{
  "model": "image classifier",
  "dataset": "stained colorectal tissue patches (NCT-CRC-HE-100K)",
  "train_examples": 45211,
  "image_size": 40,
  "crop_scale_min": 0.5,
  "horizontal_flip": true,
  "translate": 0.12,
  "color_jitter": 0.1,
  "targets": ["tissue"],
  "num_classes": 9,
  "arch": "convnext_v2",
  "isotropic": false,
  "norm": "layernorm",
  "activation": "gelu_tanh",
  "mlp_ratio": 2,
  "inner_norm": false,
  "patch_size": [2, 2],
  "depths": [3, 3, 3],
  "widths": [48, 96, 192],
  "kernel_size": 7,
  "label_smoothing": 0.1,
  "loss": "cross_entropy",
  "init": "kaiming_normal",
  "residual_init": "zero_last",
  "optimizer": "adamw",
  "lr": 0.0021,
  "beta1": 0.95,
  "beta2": 0.98,
  "eps": 1e-10,
  "grad_clip": 5.0,
  "steps": 22000,
  "batch_size": 128,
  "epochs": 62.3,
  "lr_schedule": "cosine",
  "final_lr_fraction": 0.01,
  "warmup_steps": 1100,
  "weight_decay": 0.1
}
Rows from block 3 of a small image classifier, named by matrix and row number. Rows with one number belong to one neuron. Each number is 200 + 30 x the weight over its row's rms, rounded and kept within 0 to 999. All counts start at 0.
After each neuron's rows are labels from the 100 images, of 14976, where the neuron reaches its highest value: "patch colour" is the nearest of a few named colours to the mean colour under the peak; "strongest on" is what is common among them. Only what is clearly more common there than usual is listed. The data: stained colorectal tissue patches (NCT-CRC-HE-100K). In brackets: how many of the 100.
# fc1: MLP up (model.blocks.3.mlp.fc1.weight, 192x96), inputs 0-95
# fc2: MLP down (model.blocks.3.mlp.fc2.weight, 96x192, transposed), outputs 0-95

fc1.82,225,185,187,195,197,205,202,203,168,185,225,194,247,191,219,186,251,212,217,227,243,193,229,202,161,177,198,176,221,253,219,220,230,135,196,170,232,204,190,153,205,255,176,250,216,197,171,195,171,217,218,215,204,273,179,220,264,228,175,184,195,101,166,243,146,179,194,177,143,196,217,178,197,175,220,173,226,240,175,216,225,217,252,197,174,214,218,204,166,188,191,179,142,229,213,183
fc2.82,223,237,223,215,180,215,180,248,228,156,160,204,191,208,210,156,153,180,207,193,208,214,199,201,197,254,230,219,169,225,241,202,268,168,191,225,177,205,174,203,194,187,191,190,174,161,188,203,153,193,206,251,203,202,161,184,220,232,183,225,175,186,235,190,210,169,192,119,121,237,252,135,221,164,194,164,219,176,230,190,203,199,160,172,166,169,243,193,224,245,192,224,217,175,137,188
patch colour: pink (70)
strongest on: tissue: tumour epithelium (52); tissue: mucus (31)

fc1.167,173,199,204,215,184,244,201,233,198,157,189,228,222,267,211,203,156,210,219,223,177,159,168,207,208,176,150,220,196,201,189,194,176,193,260,189,208,200,173,219,200,242,216,224,201,243,105,208,213,186,180,195,186,189,194,242,177,148,205,170,223,195,220,205,179,133,184,219,189,150,172,220,203,151,231,205,245,226,174,178,245,212,212,124,174,229,213,220,204,209,184,173,156,239,208,123
fc2.167,217,206,104,194,196,247,197,193,206,148,258,227,175,177,204,204,199,244,193,212,209,231,200,173,182,168,144,192,222,183,220,148,189,240,166,264,198,190,193,224,181,216,214,162,233,220,168,192,232,263,214,181,211,203,230,206,197,161,206,173,211,182,226,236,230,223,224,154,215,254,259,193,210,187,202,194,251,213,184,165,178,153,289,170,192,208,177,200,210,170,192,181,206,184,208,233
patch colour: grey (46)
strongest on: tissue: tumour epithelium (57); tissue: normal colon mucosa (30)

fc1.24,228,187,226,244,242,204,171,182,178,124,179,223,250,215,201,256,194,134,227,232,206,158,217,208,146,189,166,190,209,239,196,177,191,207,262,216,228,218,203,106,169,220,231,191,162,234,192,174,127,222,233,190,215,242,206,195,215,203,192,207,238,223,204,240,185,179,226,183,183,204,236,191,197,214,240,191,174,240,167,178,185,175,205,137,164,232,192,181,174,165,205,198,185,210,194,183
fc2.24,190,225,189,180,174,237,185,241,242,207,216,170,200,211,130,201,241,154,175,196,191,159,177,189,215,253,201,134,218,175,194,176,197,176,195,205,214,160,179,230,196,166,215,177,191,224,174,190,242,212,196,165,261,244,205,175,177,149,145,191,156,197,193,177,157,192,166,209,214,144,171,222,197,179,132,209,155,176,153,212,170,215,220,189,190,176,167,214,203,247,259,209,151,171,240,204
patch colour: brown (45)
strongest on: tissue: normal colon mucosa (28)

fc1.115,203,233,223,206,236,196,231,226,171,209,183,170,196,205,192,205,214,151,214,198,132,201,183,196,204,214,164,182,170,220,193,241,226,201,194,171,198,189,182,215,211,220,218,236,190,267,151,155,153,223,211,191,152,179,264,195,219,139,204,86,139,207,240,213,213,201,256,210,194,176,204,183,193,187,213,214,249,183,153,186,206,221,255,191,175,215,219,201,200,193,258,204,226,186,240,184
fc2.115,160,239,263,202,226,184,193,219,204,213,206,142,213,175,227,195,163,175,242,200,188,173,195,212,186,242,221,192,225,191,178,230,215,200,212,184,200,262,185,185,207,167,189,244,150,175,210,245,197,200,225,199,213,238,190,119,207,189,152,165,218,228,205,213,168,151,214,216,140,177,178,225,200,150,190,187,171,182,174,250,142,221,125,201,171,169,198,214,121,200,195,239,221,219,206,193
patch colour: brown (60); black (40)
strongest on: tissue: lymphocytes (62); tissue: normal colon mucosa (25)

fc1.110,165,272,210,175,165,196,229,178,217,199,180,251,201,227,177,210,177,207,176,161,208,194,220,158,146,184,218,212,190,150,264,203,181,200,176,205,155,208,101,225,183,164,196,195,186,191,180,221,222,163,217,239,200,206,176,235,184,249,201,185,159,179,205,216,180,180,190,210,203,184,115,255,186,215,197,223,205,139,178,174,242,235,176,209,159,217,190,234,236,210,219,255,195,211,217,197
fc2.110,189,212,187,232,223,182,181,186,200,205,177,189,225,209,216,218,174,213,183,179,222,209,120,169,192,184,188,206,243,223,171,215,189,176,179,248,201,188,255,226,240,151,207,250,209,210,163,212,194,211,243,164,165,164,181,185,183,181,205,167,185,206,159,205,146,213,182,182,220,159,139,254,203,237,133,202,136,213,206,139,231,194,232,132,236,216,185,225,151,193,187,240,227,205,163,228
patch colour: pink (80)
strongest on: tissue: mucus (29); tissue: normal colon mucosa (28)

fc1.92,201,236,158,267,201,198,196,184,195,218,135,179,253,207,212,267,215,209,210,233,138,210,210,205,184,172,189,215,233,262,194,153,197,211,197,190,125,208,195,195,282,204,239,121,168,210,192,182,143,217,181,217,165,205,234,182,221,175,203,177,225,207,188,175,186,192,210,234,163,199,212,211,210,211,196,183,178,207,207,186,228,155,201,223,179,213,178,153,173,218,273,195,170,239,203,189
fc2.92,168,200,189,238,250,142,133,203,224,213,192,175,209,250,163,194,183,226,180,197,199,190,208,187,253,242,200,211,259,175,192,217,215,211,200,244,194,176,204,255,250,143,260,239,236,197,220,212,227,228,240,193,169,162,182,192,173,194,203,164,210,198,185,220,197,200,190,263,207,217,189,212,249,225,216,199,195,194,197,139,198,216,193,213,227,176,147,252,181,222,204,176,162,257,263,175
patch colour: grey (58); brown (41)
strongest on: tissue: lymphocytes (97)

fc1.162,191,254,159,184,254,154,234,224,172,213,138,191,205,181,150,205,220,190,198,155,169,190,247,245,151,189,243,208,194,217,254,250,201,205,206,237,128,239,153,181,193,163,189,189,208,208,201,221,168,222,192,180,208,251,217,213,241,206,231,179,178,188,239,208,200,177,227,200,165,182,157,169,184,199,179,200,193,147,172,165,256,206,187,221,209,154,188,232,150,221,205,194,164,204,247,179
fc2.162,239,228,200,197,195,154,221,166,176,217,166,258,178,224,125,251,193,223,204,148,229,186,192,195,202,228,188,232,200,176,163,193,225,217,163,193,204,249,208,203,226,194,212,197,270,244,183,200,161,187,230,202,151,176,229,206,185,209,152,215,186,231,169,237,170,225,221,167,191,198,172,209,223,253,257,164,238,192,215,176,197,217,249,152,192,193,212,221,208,137,193,242,203,256,147,195
patch colour: brown (58)
strongest on: tissue: normal colon mucosa (59); tissue: tumour epithelium (38)

fc1.48,145,178,203,207,184,177,177,212,217,174,193,163,173,180,202,188,192,200,207,243,204,194,220,239,215,168,129,234,189,253,164,212,142,147,211,168,236,209,265,205,209,292,185,194,169,216,179,227,220,201,188,230,188,198,186,197,203,204,184,214,197,174,179,160,214,214,272,198,201,183,236,135,179,201,230,197,225,275,231,164,206,187,206,189,176,197,181,134,181,205,207,139,189,211,191,160
fc2.48,191,185,221,241,158,172,187,271,189,147,171,139,218,172,216,191,189,205,207,206,158,193,183,165,238,162,164,219,156,215,205,160,201,199,173,245,213,140,213,231,228,223,251,149,211,205,175,199,190,225,252,184,136,164,180,175,190,254,215,240,185,217,155,163,242,182,221,180,202,264,188,198,205,246,180,229,215,197,234,171,152,162,193,214,183,230,229,225,166,184,194,210,188,189,203,214
patch colour: pink (65)
strongest on: tissue: tumour epithelium (65); tissue: mucus (30)

fc1.178,210,245,199,202,182,180,248,192,195,223,182,211,198,195,193,190,234,178,188,158,193,191,168,185,245,145,235,228,234,152,189,206,204,213,151,211,127,220,135,260,199,194,217,217,185,230,160,155,223,195,176,156,203,195,227,228,243,158,179,161,220,208,235,178,200,156,182,204,203,186,126,220,175,194,228,171,179,213,228,122,234,213,199,176,153,193,175,194,216,176,209,192,189,198,280,202
fc2.178,210,262,187,193,170,186,199,196,216,201,218,213,191,195,173,186,226,143,175,209,165,165,178,229,155,166,163,185,203,238,160,191,180,241,142,211,243,189,181,176,168,180,197,209,225,201,199,215,239,201,231,169,226,264,143,156,144,196,220,152,172,201,193,200,218,209,172,188,167,155,207,167,196,224,131,222,190,179,200,195,256,234,237,217,156,232,128,195,216,195,188,240,146,216,179,179
patch colour: brown (35)
strongest on: tissue: tumour epithelium (43)

fc1.184,194,211,230,193,184,195,258,248,155,190,192,205,177,243,207,190,220,185,201,218,167,185,180,219,209,234,188,163,158,188,234,276,205,175,206,159,199,161,189,230,247,228,219,193,221,261,180,133,191,199,225,197,150,173,275,197,225,167,244,151,182,168,261,183,220,209,249,233,161,192,185,163,225,202,181,206,225,207,166,214,227,237,246,225,197,204,208,209,244,175,192,193,221,183,245,233
fc2.184,134,200,230,211,228,163,202,247,199,192,204,175,190,214,193,206,157,193,255,180,166,190,190,209,196,258,201,178,193,206,211,245,217,210,193,186,219,246,164,167,208,207,196,217,141,134,226,216,179,188,198,232,198,209,165,124,187,224,212,137,204,176,173,182,219,168,221,195,135,195,235,178,193,172,190,196,150,179,231,249,180,218,106,203,197,190,177,175,174,189,208,214,227,164,182,142
patch colour: brown (81)
strongest on: tissue: lymphocytes (76)

fc1.125,229,206,195,226,190,227,206,220,205,135,200,232,211,189,221,192,160,187,219,195,199,146,180,178,167,183,173,193,189,192,209,220,203,195,245,211,131,178,193,153,202,212,189,189,208,236,219,217,214,196,224,224,205,172,216,230,243,176,292,180,213,182,203,214,216,261,259,228,173,145,216,166,185,183,236,134,242,240,152,201,169,192,228,208,194,145,207,247,201,136,195,193,179,241,238,168
fc2.125,208,213,209,184,192,252,226,209,216,174,189,182,194,147,172,198,195,181,274,166,212,214,188,187,197,192,174,215,163,217,176,206,197,214,200,222,242,222,191,157,222,181,201,249,132,226,167,236,173,140,152,178,182,224,185,181,156,204,209,145,187,207,173,238,183,221,188,140,255,136,218,250,174,213,228,239,193,171,192,178,174,183,209,168,188,242,201,166,177,145,242,193,194,194,129,192
patch colour: white (88)
strongest on: tissue: tumour epithelium (49)

fc1.143,178,225,193,208,208,199,214,227,115,224,170,201,222,184,197,206,199,200,171,191,152,212,169,182,189,210,212,239,147,217,212,231,237,162,183,170,194,154,175,208,172,207,253,217,195,268,170,173,137,159,209,232,162,250,217,210,184,188,223,145,171,190,183,177,152,174,200,177,212,209,193,248,203,193,198,215,262,237,258,149,175,188,192,178,168,219,248,134,206,226,242,180,203,204,209,182
fc2.143,170,191,199,190,204,236,241,240,172,186,180,206,173,144,178,177,236,194,258,191,165,205,197,197,191,194,184,143,130,172,189,205,165,204,238,165,220,214,205,153,190,213,197,184,166,180,187,181,202,238,179,196,211,246,175,165,238,219,232,249,170,218,203,138,254,145,220,235,201,206,142,189,202,226,210,190,176,179,222,242,171,157,134,266,214,196,191,244,181,203,182,217,148,211,224,198
patch colour: brown (93)
strongest on: tissue: tumour epithelium (74)

fc1.152,145,214,214,179,196,169,217,230,188,244,199,230,203,211,220,231,215,175,151,189,236,221,255,158,183,223,243,233,124,146,193,242,209,188,176,169,160,173,161,247,149,113,189,179,148,195,190,210,227,167,261,199,172,181,197,221,219,223,219,195,141,154,180,193,179,169,197,234,216,180,167,209,185,202,190,225,238,195,199,192,192,162,207,186,167,199,153,171,245,208,210,184,211,183,209,197
fc2.152,204,166,196,214,199,272,211,231,267,189,158,185,160,209,181,165,247,218,166,188,204,199,189,155,236,257,216,198,182,174,223,237,278,164,260,180,199,202,239,182,215,210,214,165,164,202,231,170,175,247,175,204,200,210,180,197,237,235,251,237,175,161,216,173,184,204,199,188,153,219,163,234,220,205,237,178,205,167,224,200,126,187,185,178,180,170,212,198,202,186,200,220,270,206,221,182
patch colour: pink (71)
strongest on: tissue: mucus (63)

fc1.161,216,180,165,203,236,220,184,239,191,224,191,203,161,201,196,179,153,184,171,197,184,246,154,175,146,239,213,256,200,221,184,243,209,218,187,175,168,150,200,182,221,154,218,248,204,228,208,181,176,192,200,216,149,145,211,175,201,205,237,216,164,190,217,145,235,161,202,236,229,247,218,287,146,174,193,196,219,169,239,196,163,165,168,220,189,176,267,167,193,223,209,226,165,187,208,213
fc2.161,211,202,250,187,171,227,219,265,187,192,123,227,206,191,236,175,159,189,146,218,185,158,168,163,199,142,215,193,124,217,244,196,210,181,158,208,196,165,246,185,185,219,196,185,214,220,209,209,146,222,190,242,188,233,171,187,201,238,203,215,224,176,203,188,267,180,207,160,167,174,207,148,214,203,229,197,191,183,246,230,175,190,183,251,164,206,201,221,250,252,177,210,175,167,170,195
patch colour: brown (70)
strongest on: tissue: tumour epithelium (77)

fc1.180,225,217,178,267,223,225,208,199,170,211,167,174,212,199,208,252,222,155,246,228,198,146,228,210,171,139,201,181,189,231,187,190,189,212,203,207,179,195,217,190,223,189,241,204,138,211,177,109,167,223,239,185,199,215,259,169,176,174,177,167,200,197,188,191,189,212,203,221,128,177,192,222,181,208,203,176,179,204,184,177,217,177,231,277,193,231,170,165,218,156,261,183,223,243,231,172
fc2.180,208,242,238,221,252,177,167,192,202,231,229,200,176,202,156,179,173,192,221,203,229,166,230,225,204,251,237,221,287,188,175,198,199,190,201,236,175,208,200,237,240,170,238,228,168,198,182,207,246,212,207,189,223,174,232,203,214,158,113,175,192,177,222,245,139,195,156,210,230,202,218,229,198,215,194,175,252,166,159,191,234,221,243,157,190,181,162,218,191,241,186,167,194,253,187,219
patch colour: brown (68)
strongest on: tissue: lymphocytes (38); tissue: normal colon mucosa (34)

fc1.136,180,206,178,181,257,166,173,209,223,193,194,199,161,207,199,162,185,207,198,185,185,157,199,197,167,189,144,262,187,163,149,288,129,227,163,229,193,196,219,210,181,207,175,246,221,184,211,230,208,205,171,178,216,188,183,156,195,189,204,131,179,167,208,145,247,208,192,239,213,169,187,198,144,199,250,167,257,233,211,145,162,180,157,226,201,185,202,204,232,215,212,206,208,215,212,166
fc2.136,149,226,194,150,208,224,189,225,218,170,258,191,168,208,201,170,205,201,176,200,150,175,190,282,168,208,172,190,230,232,205,211,165,232,199,196,233,209,160,180,169,206,167,207,200,128,225,175,196,214,163,229,208,249,177,190,167,225,229,123,243,190,176,216,244,198,201,153,193,156,247,170,194,170,205,230,187,214,237,223,195,227,200,203,135,191,161,179,233,221,238,200,200,178,221,145
patch colour: grey (46)
strongest on: tissue: smooth muscle (49)

fc1.121,170,219,220,222,193,179,249,244,137,199,194,229,239,183,232,275,234,176,189,191,185,234,195,156,243,144,226,196,174,166,198,193,259,181,182,199,159,230,150,240,187,147,253,179,191,212,195,128,212,176,211,224,225,176,225,187,236,202,199,187,192,179,189,226,162,160,183,212,174,188,149,249,214,205,200,216,190,180,172,203,252,177,242,181,210,225,221,204,247,168,212,221,189,241,230,181
fc2.121,196,188,212,160,140,205,231,210,215,199,208,171,177,167,192,164,259,204,158,203,169,167,228,197,213,187,175,166,131,148,166,198,184,252,241,153,230,197,196,191,160,238,216,144,208,164,224,181,221,235,151,178,231,235,201,213,197,193,252,221,226,215,190,184,228,204,188,253,136,180,188,201,201,212,187,237,207,164,175,211,174,203,187,255,194,205,162,225,199,210,230,181,139,190,264,161
patch colour: brown (35)
strongest on: tissue: lymphocytes (48)

fc1.132,224,166,155,190,218,178,179,215,194,189,199,142,196,175,124,189,178,208,238,133,158,161,201,256,231,224,202,221,204,262,202,213,220,172,218,204,241,130,252,194,184,213,232,170,180,282,173,216,205,208,218,169,230,198,215,195,170,175,244,184,166,205,172,188,223,201,187,211,191,168,256,147,219,207,198,168,244,220,206,177,184,186,208,214,197,174,186,142,186,183,182,194,238,219,194,149
fc2.132,167,163,187,199,192,191,224,233,219,181,204,132,248,195,229,211,275,228,183,182,188,198,149,162,201,179,181,170,184,211,201,173,223,185,208,188,232,228,211,178,216,193,195,191,181,186,148,201,266,208,209,209,208,229,212,193,207,223,256,173,183,204,170,180,179,242,209,231,212,152,169,238,200,234,191,179,180,231,219,168,154,182,246,186,222,229,216,233,148,110,196,212,159,202,289,210
patch colour: grey (46)
strongest on: tissue: tumour epithelium (51); tissue: normal colon mucosa (48)

fc1.102,207,201,188,258,196,211,186,223,140,193,210,202,246,236,209,214,223,197,224,231,217,223,184,206,193,218,226,178,203,203,212,216,216,151,184,199,227,212,202,149,273,259,233,214,214,167,191,155,206,207,131,195,217,235,208,166,210,200,162,199,242,103,167,197,173,215,213,192,127,217,195,195,197,186,206,156,175,238,205,219,228,205,190,214,224,135,230,150,217,212,207,199,178,270,234,221
fc2.102,220,209,196,230,155,247,212,212,193,149,208,215,208,205,220,158,184,173,187,196,206,194,173,200,193,238,223,149,118,263,214,232,226,204,220,188,197,219,151,196,186,211,197,179,216,162,210,194,184,205,178,201,238,219,171,171,253,231,211,224,194,156,218,176,213,163,236,137,107,214,249,169,199,189,174,170,181,171,209,199,250,187,145,204,214,158,236,198,216,233,214,237,253,168,182,203
patch colour: pink (64)
strongest on: tissue: tumour epithelium (54); tissue: mucus (33)

fc1.104,214,222,238,174,218,195,227,204,187,203,177,168,218,183,214,165,256,191,185,234,216,176,230,222,196,190,209,212,177,254,254,250,199,161,173,229,204,225,181,184,177,200,161,236,237,241,173,192,150,239,245,212,242,184,209,197,247,198,167,220,189,168,231,220,167,151,228,188,143,214,212,214,181,189,246,152,187,240,178,152,264,196,246,131,192,158,191,240,195,186,171,202,166,193,213,156
fc2.104,202,209,209,207,194,202,166,213,206,184,140,216,190,234,172,175,152,188,166,205,174,172,194,159,240,207,200,205,139,202,246,184,230,194,178,208,174,167,160,213,199,208,216,168,228,177,218,227,132,184,233,251,171,168,174,172,178,227,233,214,226,207,200,160,252,152,209,132,148,246,257,132,208,171,210,195,213,181,223,209,217,206,131,212,170,167,205,198,192,202,227,183,198,184,138,167
patch colour: pink (70)
strongest on: tissue: smooth muscle (57); tissue: tumour epithelium (36)

fc1.99,174,273,214,181,190,201,198,192,172,187,197,233,239,254,237,204,164,216,191,173,216,182,194,154,112,194,237,194,209,141,259,199,233,204,171,214,189,228,120,180,170,167,180,194,219,207,175,207,216,188,210,205,210,187,173,243,227,227,226,186,166,207,227,223,179,161,221,211,183,202,126,257,202,213,215,216,218,152,134,182,235,230,219,180,192,219,188,225,188,182,196,262,223,220,210,200
fc2.99,163,159,188,207,219,224,200,206,220,197,229,179,233,177,251,181,210,218,192,187,212,207,186,184,161,176,184,183,249,175,167,217,191,182,219,237,212,193,248,178,234,195,199,206,195,189,164,209,234,249,206,166,184,164,188,211,204,167,154,150,228,193,167,222,149,221,167,163,192,155,150,266,174,201,156,226,151,216,188,173,195,163,259,110,247,203,180,200,168,215,165,222,262,194,208,236
patch colour: pink (79)
strongest on: tissue: tumour epithelium (39); tissue: normal colon mucosa (37)

fc1.155,206,224,210,202,292,199,223,200,157,203,152,195,207,210,183,190,160,140,161,216,180,221,160,226,177,233,214,184,234,214,220,215,243,220,221,208,212,239,183,143,213,177,205,225,174,191,234,129,145,230,167,160,235,209,223,157,216,177,231,185,196,217,213,260,184,234,188,175,206,203,203,218,214,210,207,206,156,171,169,149,212,209,172,228,239,212,185,233,146,193,194,233,168,209,253,143
fc2.155,191,265,220,208,210,192,213,186,230,218,170,181,170,177,167,195,148,155,251,180,179,199,193,193,221,246,216,225,234,195,213,184,219,179,255,196,223,207,200,218,225,190,220,200,152,201,183,203,106,219,202,183,219,199,221,167,181,198,132,193,166,218,216,229,145,160,171,165,159,186,187,241,258,219,212,220,232,207,221,228,146,208,185,167,141,210,194,181,182,177,193,236,226,226,128,165
patch colour: brown (88)
strongest on: tissue: normal colon mucosa (65)

fc1.148,164,244,216,200,190,195,229,223,184,168,193,230,222,181,229,233,260,170,203,218,175,235,179,129,245,163,147,210,177,139,183,202,250,170,161,215,200,236,127,238,175,172,238,165,216,225,190,130,228,178,247,243,185,232,227,181,227,208,190,214,197,192,200,219,187,208,206,197,169,164,150,240,215,245,210,238,196,235,233,163,211,211,206,172,170,232,179,186,232,178,205,234,188,199,213,185
fc2.148,194,188,190,156,194,223,251,184,188,205,243,197,184,196,187,203,264,248,168,168,182,182,208,196,212,199,162,151,165,186,172,200,160,245,219,163,222,211,190,198,145,225,193,174,202,203,193,150,208,232,143,179,220,211,222,203,188,175,258,180,208,193,161,183,195,236,191,246,201,173,166,211,202,205,170,216,141,180,199,223,184,212,230,218,209,243,138,198,148,193,244,175,124,141,266,195
patch colour: brown (64)
strongest on: tissue: tumour epithelium (65)

fc1.88,196,192,205,247,220,217,242,219,216,114,238,190,243,230,178,227,191,204,228,182,160,214,211,158,223,169,164,208,192,251,161,199,183,208,221,225,185,245,220,207,214,220,246,144,238,221,204,218,213,157,152,216,178,212,229,183,205,147,185,217,231,183,200,246,281,224,183,196,145,154,189,143,183,167,215,191,198,179,186,215,229,230,231,165,213,128,195,177,207,178,189,208,207,237,186,186
fc2.88,238,218,151,230,181,201,234,226,178,147,221,267,172,179,146,176,241,208,250,204,181,237,249,205,203,189,169,157,160,216,221,176,185,221,118,214,205,198,195,194,200,229,236,152,164,238,153,182,223,237,185,212,180,196,185,201,233,201,196,241,147,170,192,218,179,259,185,152,209,238,239,194,210,177,225,191,202,195,226,176,231,152,251,175,220,220,208,221,206,169,165,217,186,214,202,243
patch colour: white (77)
strongest on: tissue: smooth muscle (57); tissue: tumour epithelium (38)

fc1.113,166,168,198,208,192,255,184,236,225,167,244,247,168,254,205,220,133,198,199,163,199,217,177,165,143,190,137,184,223,160,194,185,180,198,238,163,224,152,187,166,230,223,166,192,189,187,204,231,212,132,167,205,188,201,184,191,185,167,221,195,221,197,245,151,186,171,176,246,233,214,169,229,206,215,196,200,261,169,221,210,236,187,181,237,210,216,186,234,231,238,214,203,146,236,255,205
fc2.113,189,150,166,207,236,216,177,170,161,176,206,182,198,179,160,245,177,192,225,199,225,246,189,124,204,195,202,223,218,199,235,161,192,190,201,232,161,201,215,231,236,162,212,203,196,252,161,194,193,182,262,164,185,161,251,220,195,145,191,223,178,212,199,220,162,222,216,185,263,231,210,184,208,132,246,174,197,219,164,166,182,174,223,153,193,200,200,176,167,144,187,164,185,252,173,241
patch colour: pink (72)
strongest on: tissue: normal colon mucosa (92)

fc1.108,191,213,163,185,194,170,206,212,183,201,204,236,271,227,202,230,261,215,224,162,197,201,192,121,174,122,212,233,187,146,221,228,234,185,145,184,153,240,141,222,202,187,231,205,235,221,126,156,235,184,216,188,178,182,186,193,220,210,167,179,161,187,217,168,187,200,188,200,205,153,174,221,174,188,250,203,243,212,189,163,252,218,213,190,177,227,176,207,179,195,201,255,214,209,189,191
fc2.108,201,221,165,182,215,202,246,203,187,168,181,147,171,199,150,183,247,207,177,154,176,160,193,159,207,203,174,182,204,178,193,150,238,199,225,171,242,218,211,187,179,209,213,154,181,199,169,186,216,242,180,183,184,236,234,236,172,195,248,204,180,221,153,172,181,254,172,226,230,165,136,212,229,238,222,186,154,230,230,210,183,199,253,192,244,244,242,217,149,201,201,208,200,186,286,221
patch colour: brown (41)
strongest on: tissue: tumour epithelium (58)

fc1.62,191,235,157,203,194,220,187,228,139,218,204,218,222,233,211,221,174,238,217,214,242,182,238,105,181,217,199,187,219,160,250,233,218,130,188,163,182,192,179,189,214,229,177,208,223,211,200,226,229,181,202,197,196,210,176,243,203,227,195,177,198,88,165,173,143,225,232,213,192,178,167,204,219,226,192,166,216,227,231,207,231,217,168,271,185,168,187,180,195,214,179,224,190,246,209,194
fc2.62,243,194,193,190,202,248,168,248,228,176,149,177,193,244,178,218,176,186,160,182,227,194,153,129,240,247,237,200,170,201,192,226,274,164,226,199,163,207,210,232,198,142,211,207,192,168,225,224,172,212,197,217,211,200,201,182,212,196,206,239,195,177,192,202,153,169,191,153,137,199,205,206,222,189,194,151,205,163,203,228,151,220,178,178,159,156,236,246,193,192,226,231,278,189,180,181
patch colour: pink (76)
strongest on: tissue: tumour epithelium (35); tissue: mucus (32); tissue: normal colon mucosa (26)

fc1.127,178,220,150,181,181,190,218,216,130,237,154,173,196,220,193,202,182,218,168,198,228,199,233,213,179,205,218,201,216,172,241,242,209,129,205,206,196,198,181,207,213,187,157,196,170,192,210,247,216,198,189,191,228,214,176,259,227,222,254,183,166,66,192,195,166,201,198,224,157,201,193,198,211,189,192,167,204,198,215,206,200,196,176,266,201,109,221,219,191,219,187,235,202,233,221,189
fc2.127,205,236,178,211,203,235,206,215,231,190,195,204,180,245,154,201,233,209,165,161,198,208,203,189,206,299,242,193,233,204,203,225,269,172,224,141,181,222,193,188,198,183,176,200,179,189,247,180,182,206,210,217,241,247,219,163,252,227,191,194,160,181,208,192,157,185,219,189,155,212,216,209,223,200,189,116,222,151,208,203,157,213,171,181,130,130,206,221,197,199,212,186,239,232,188,177
patch colour: pink (89)
strongest on: tissue: tumour epithelium (38)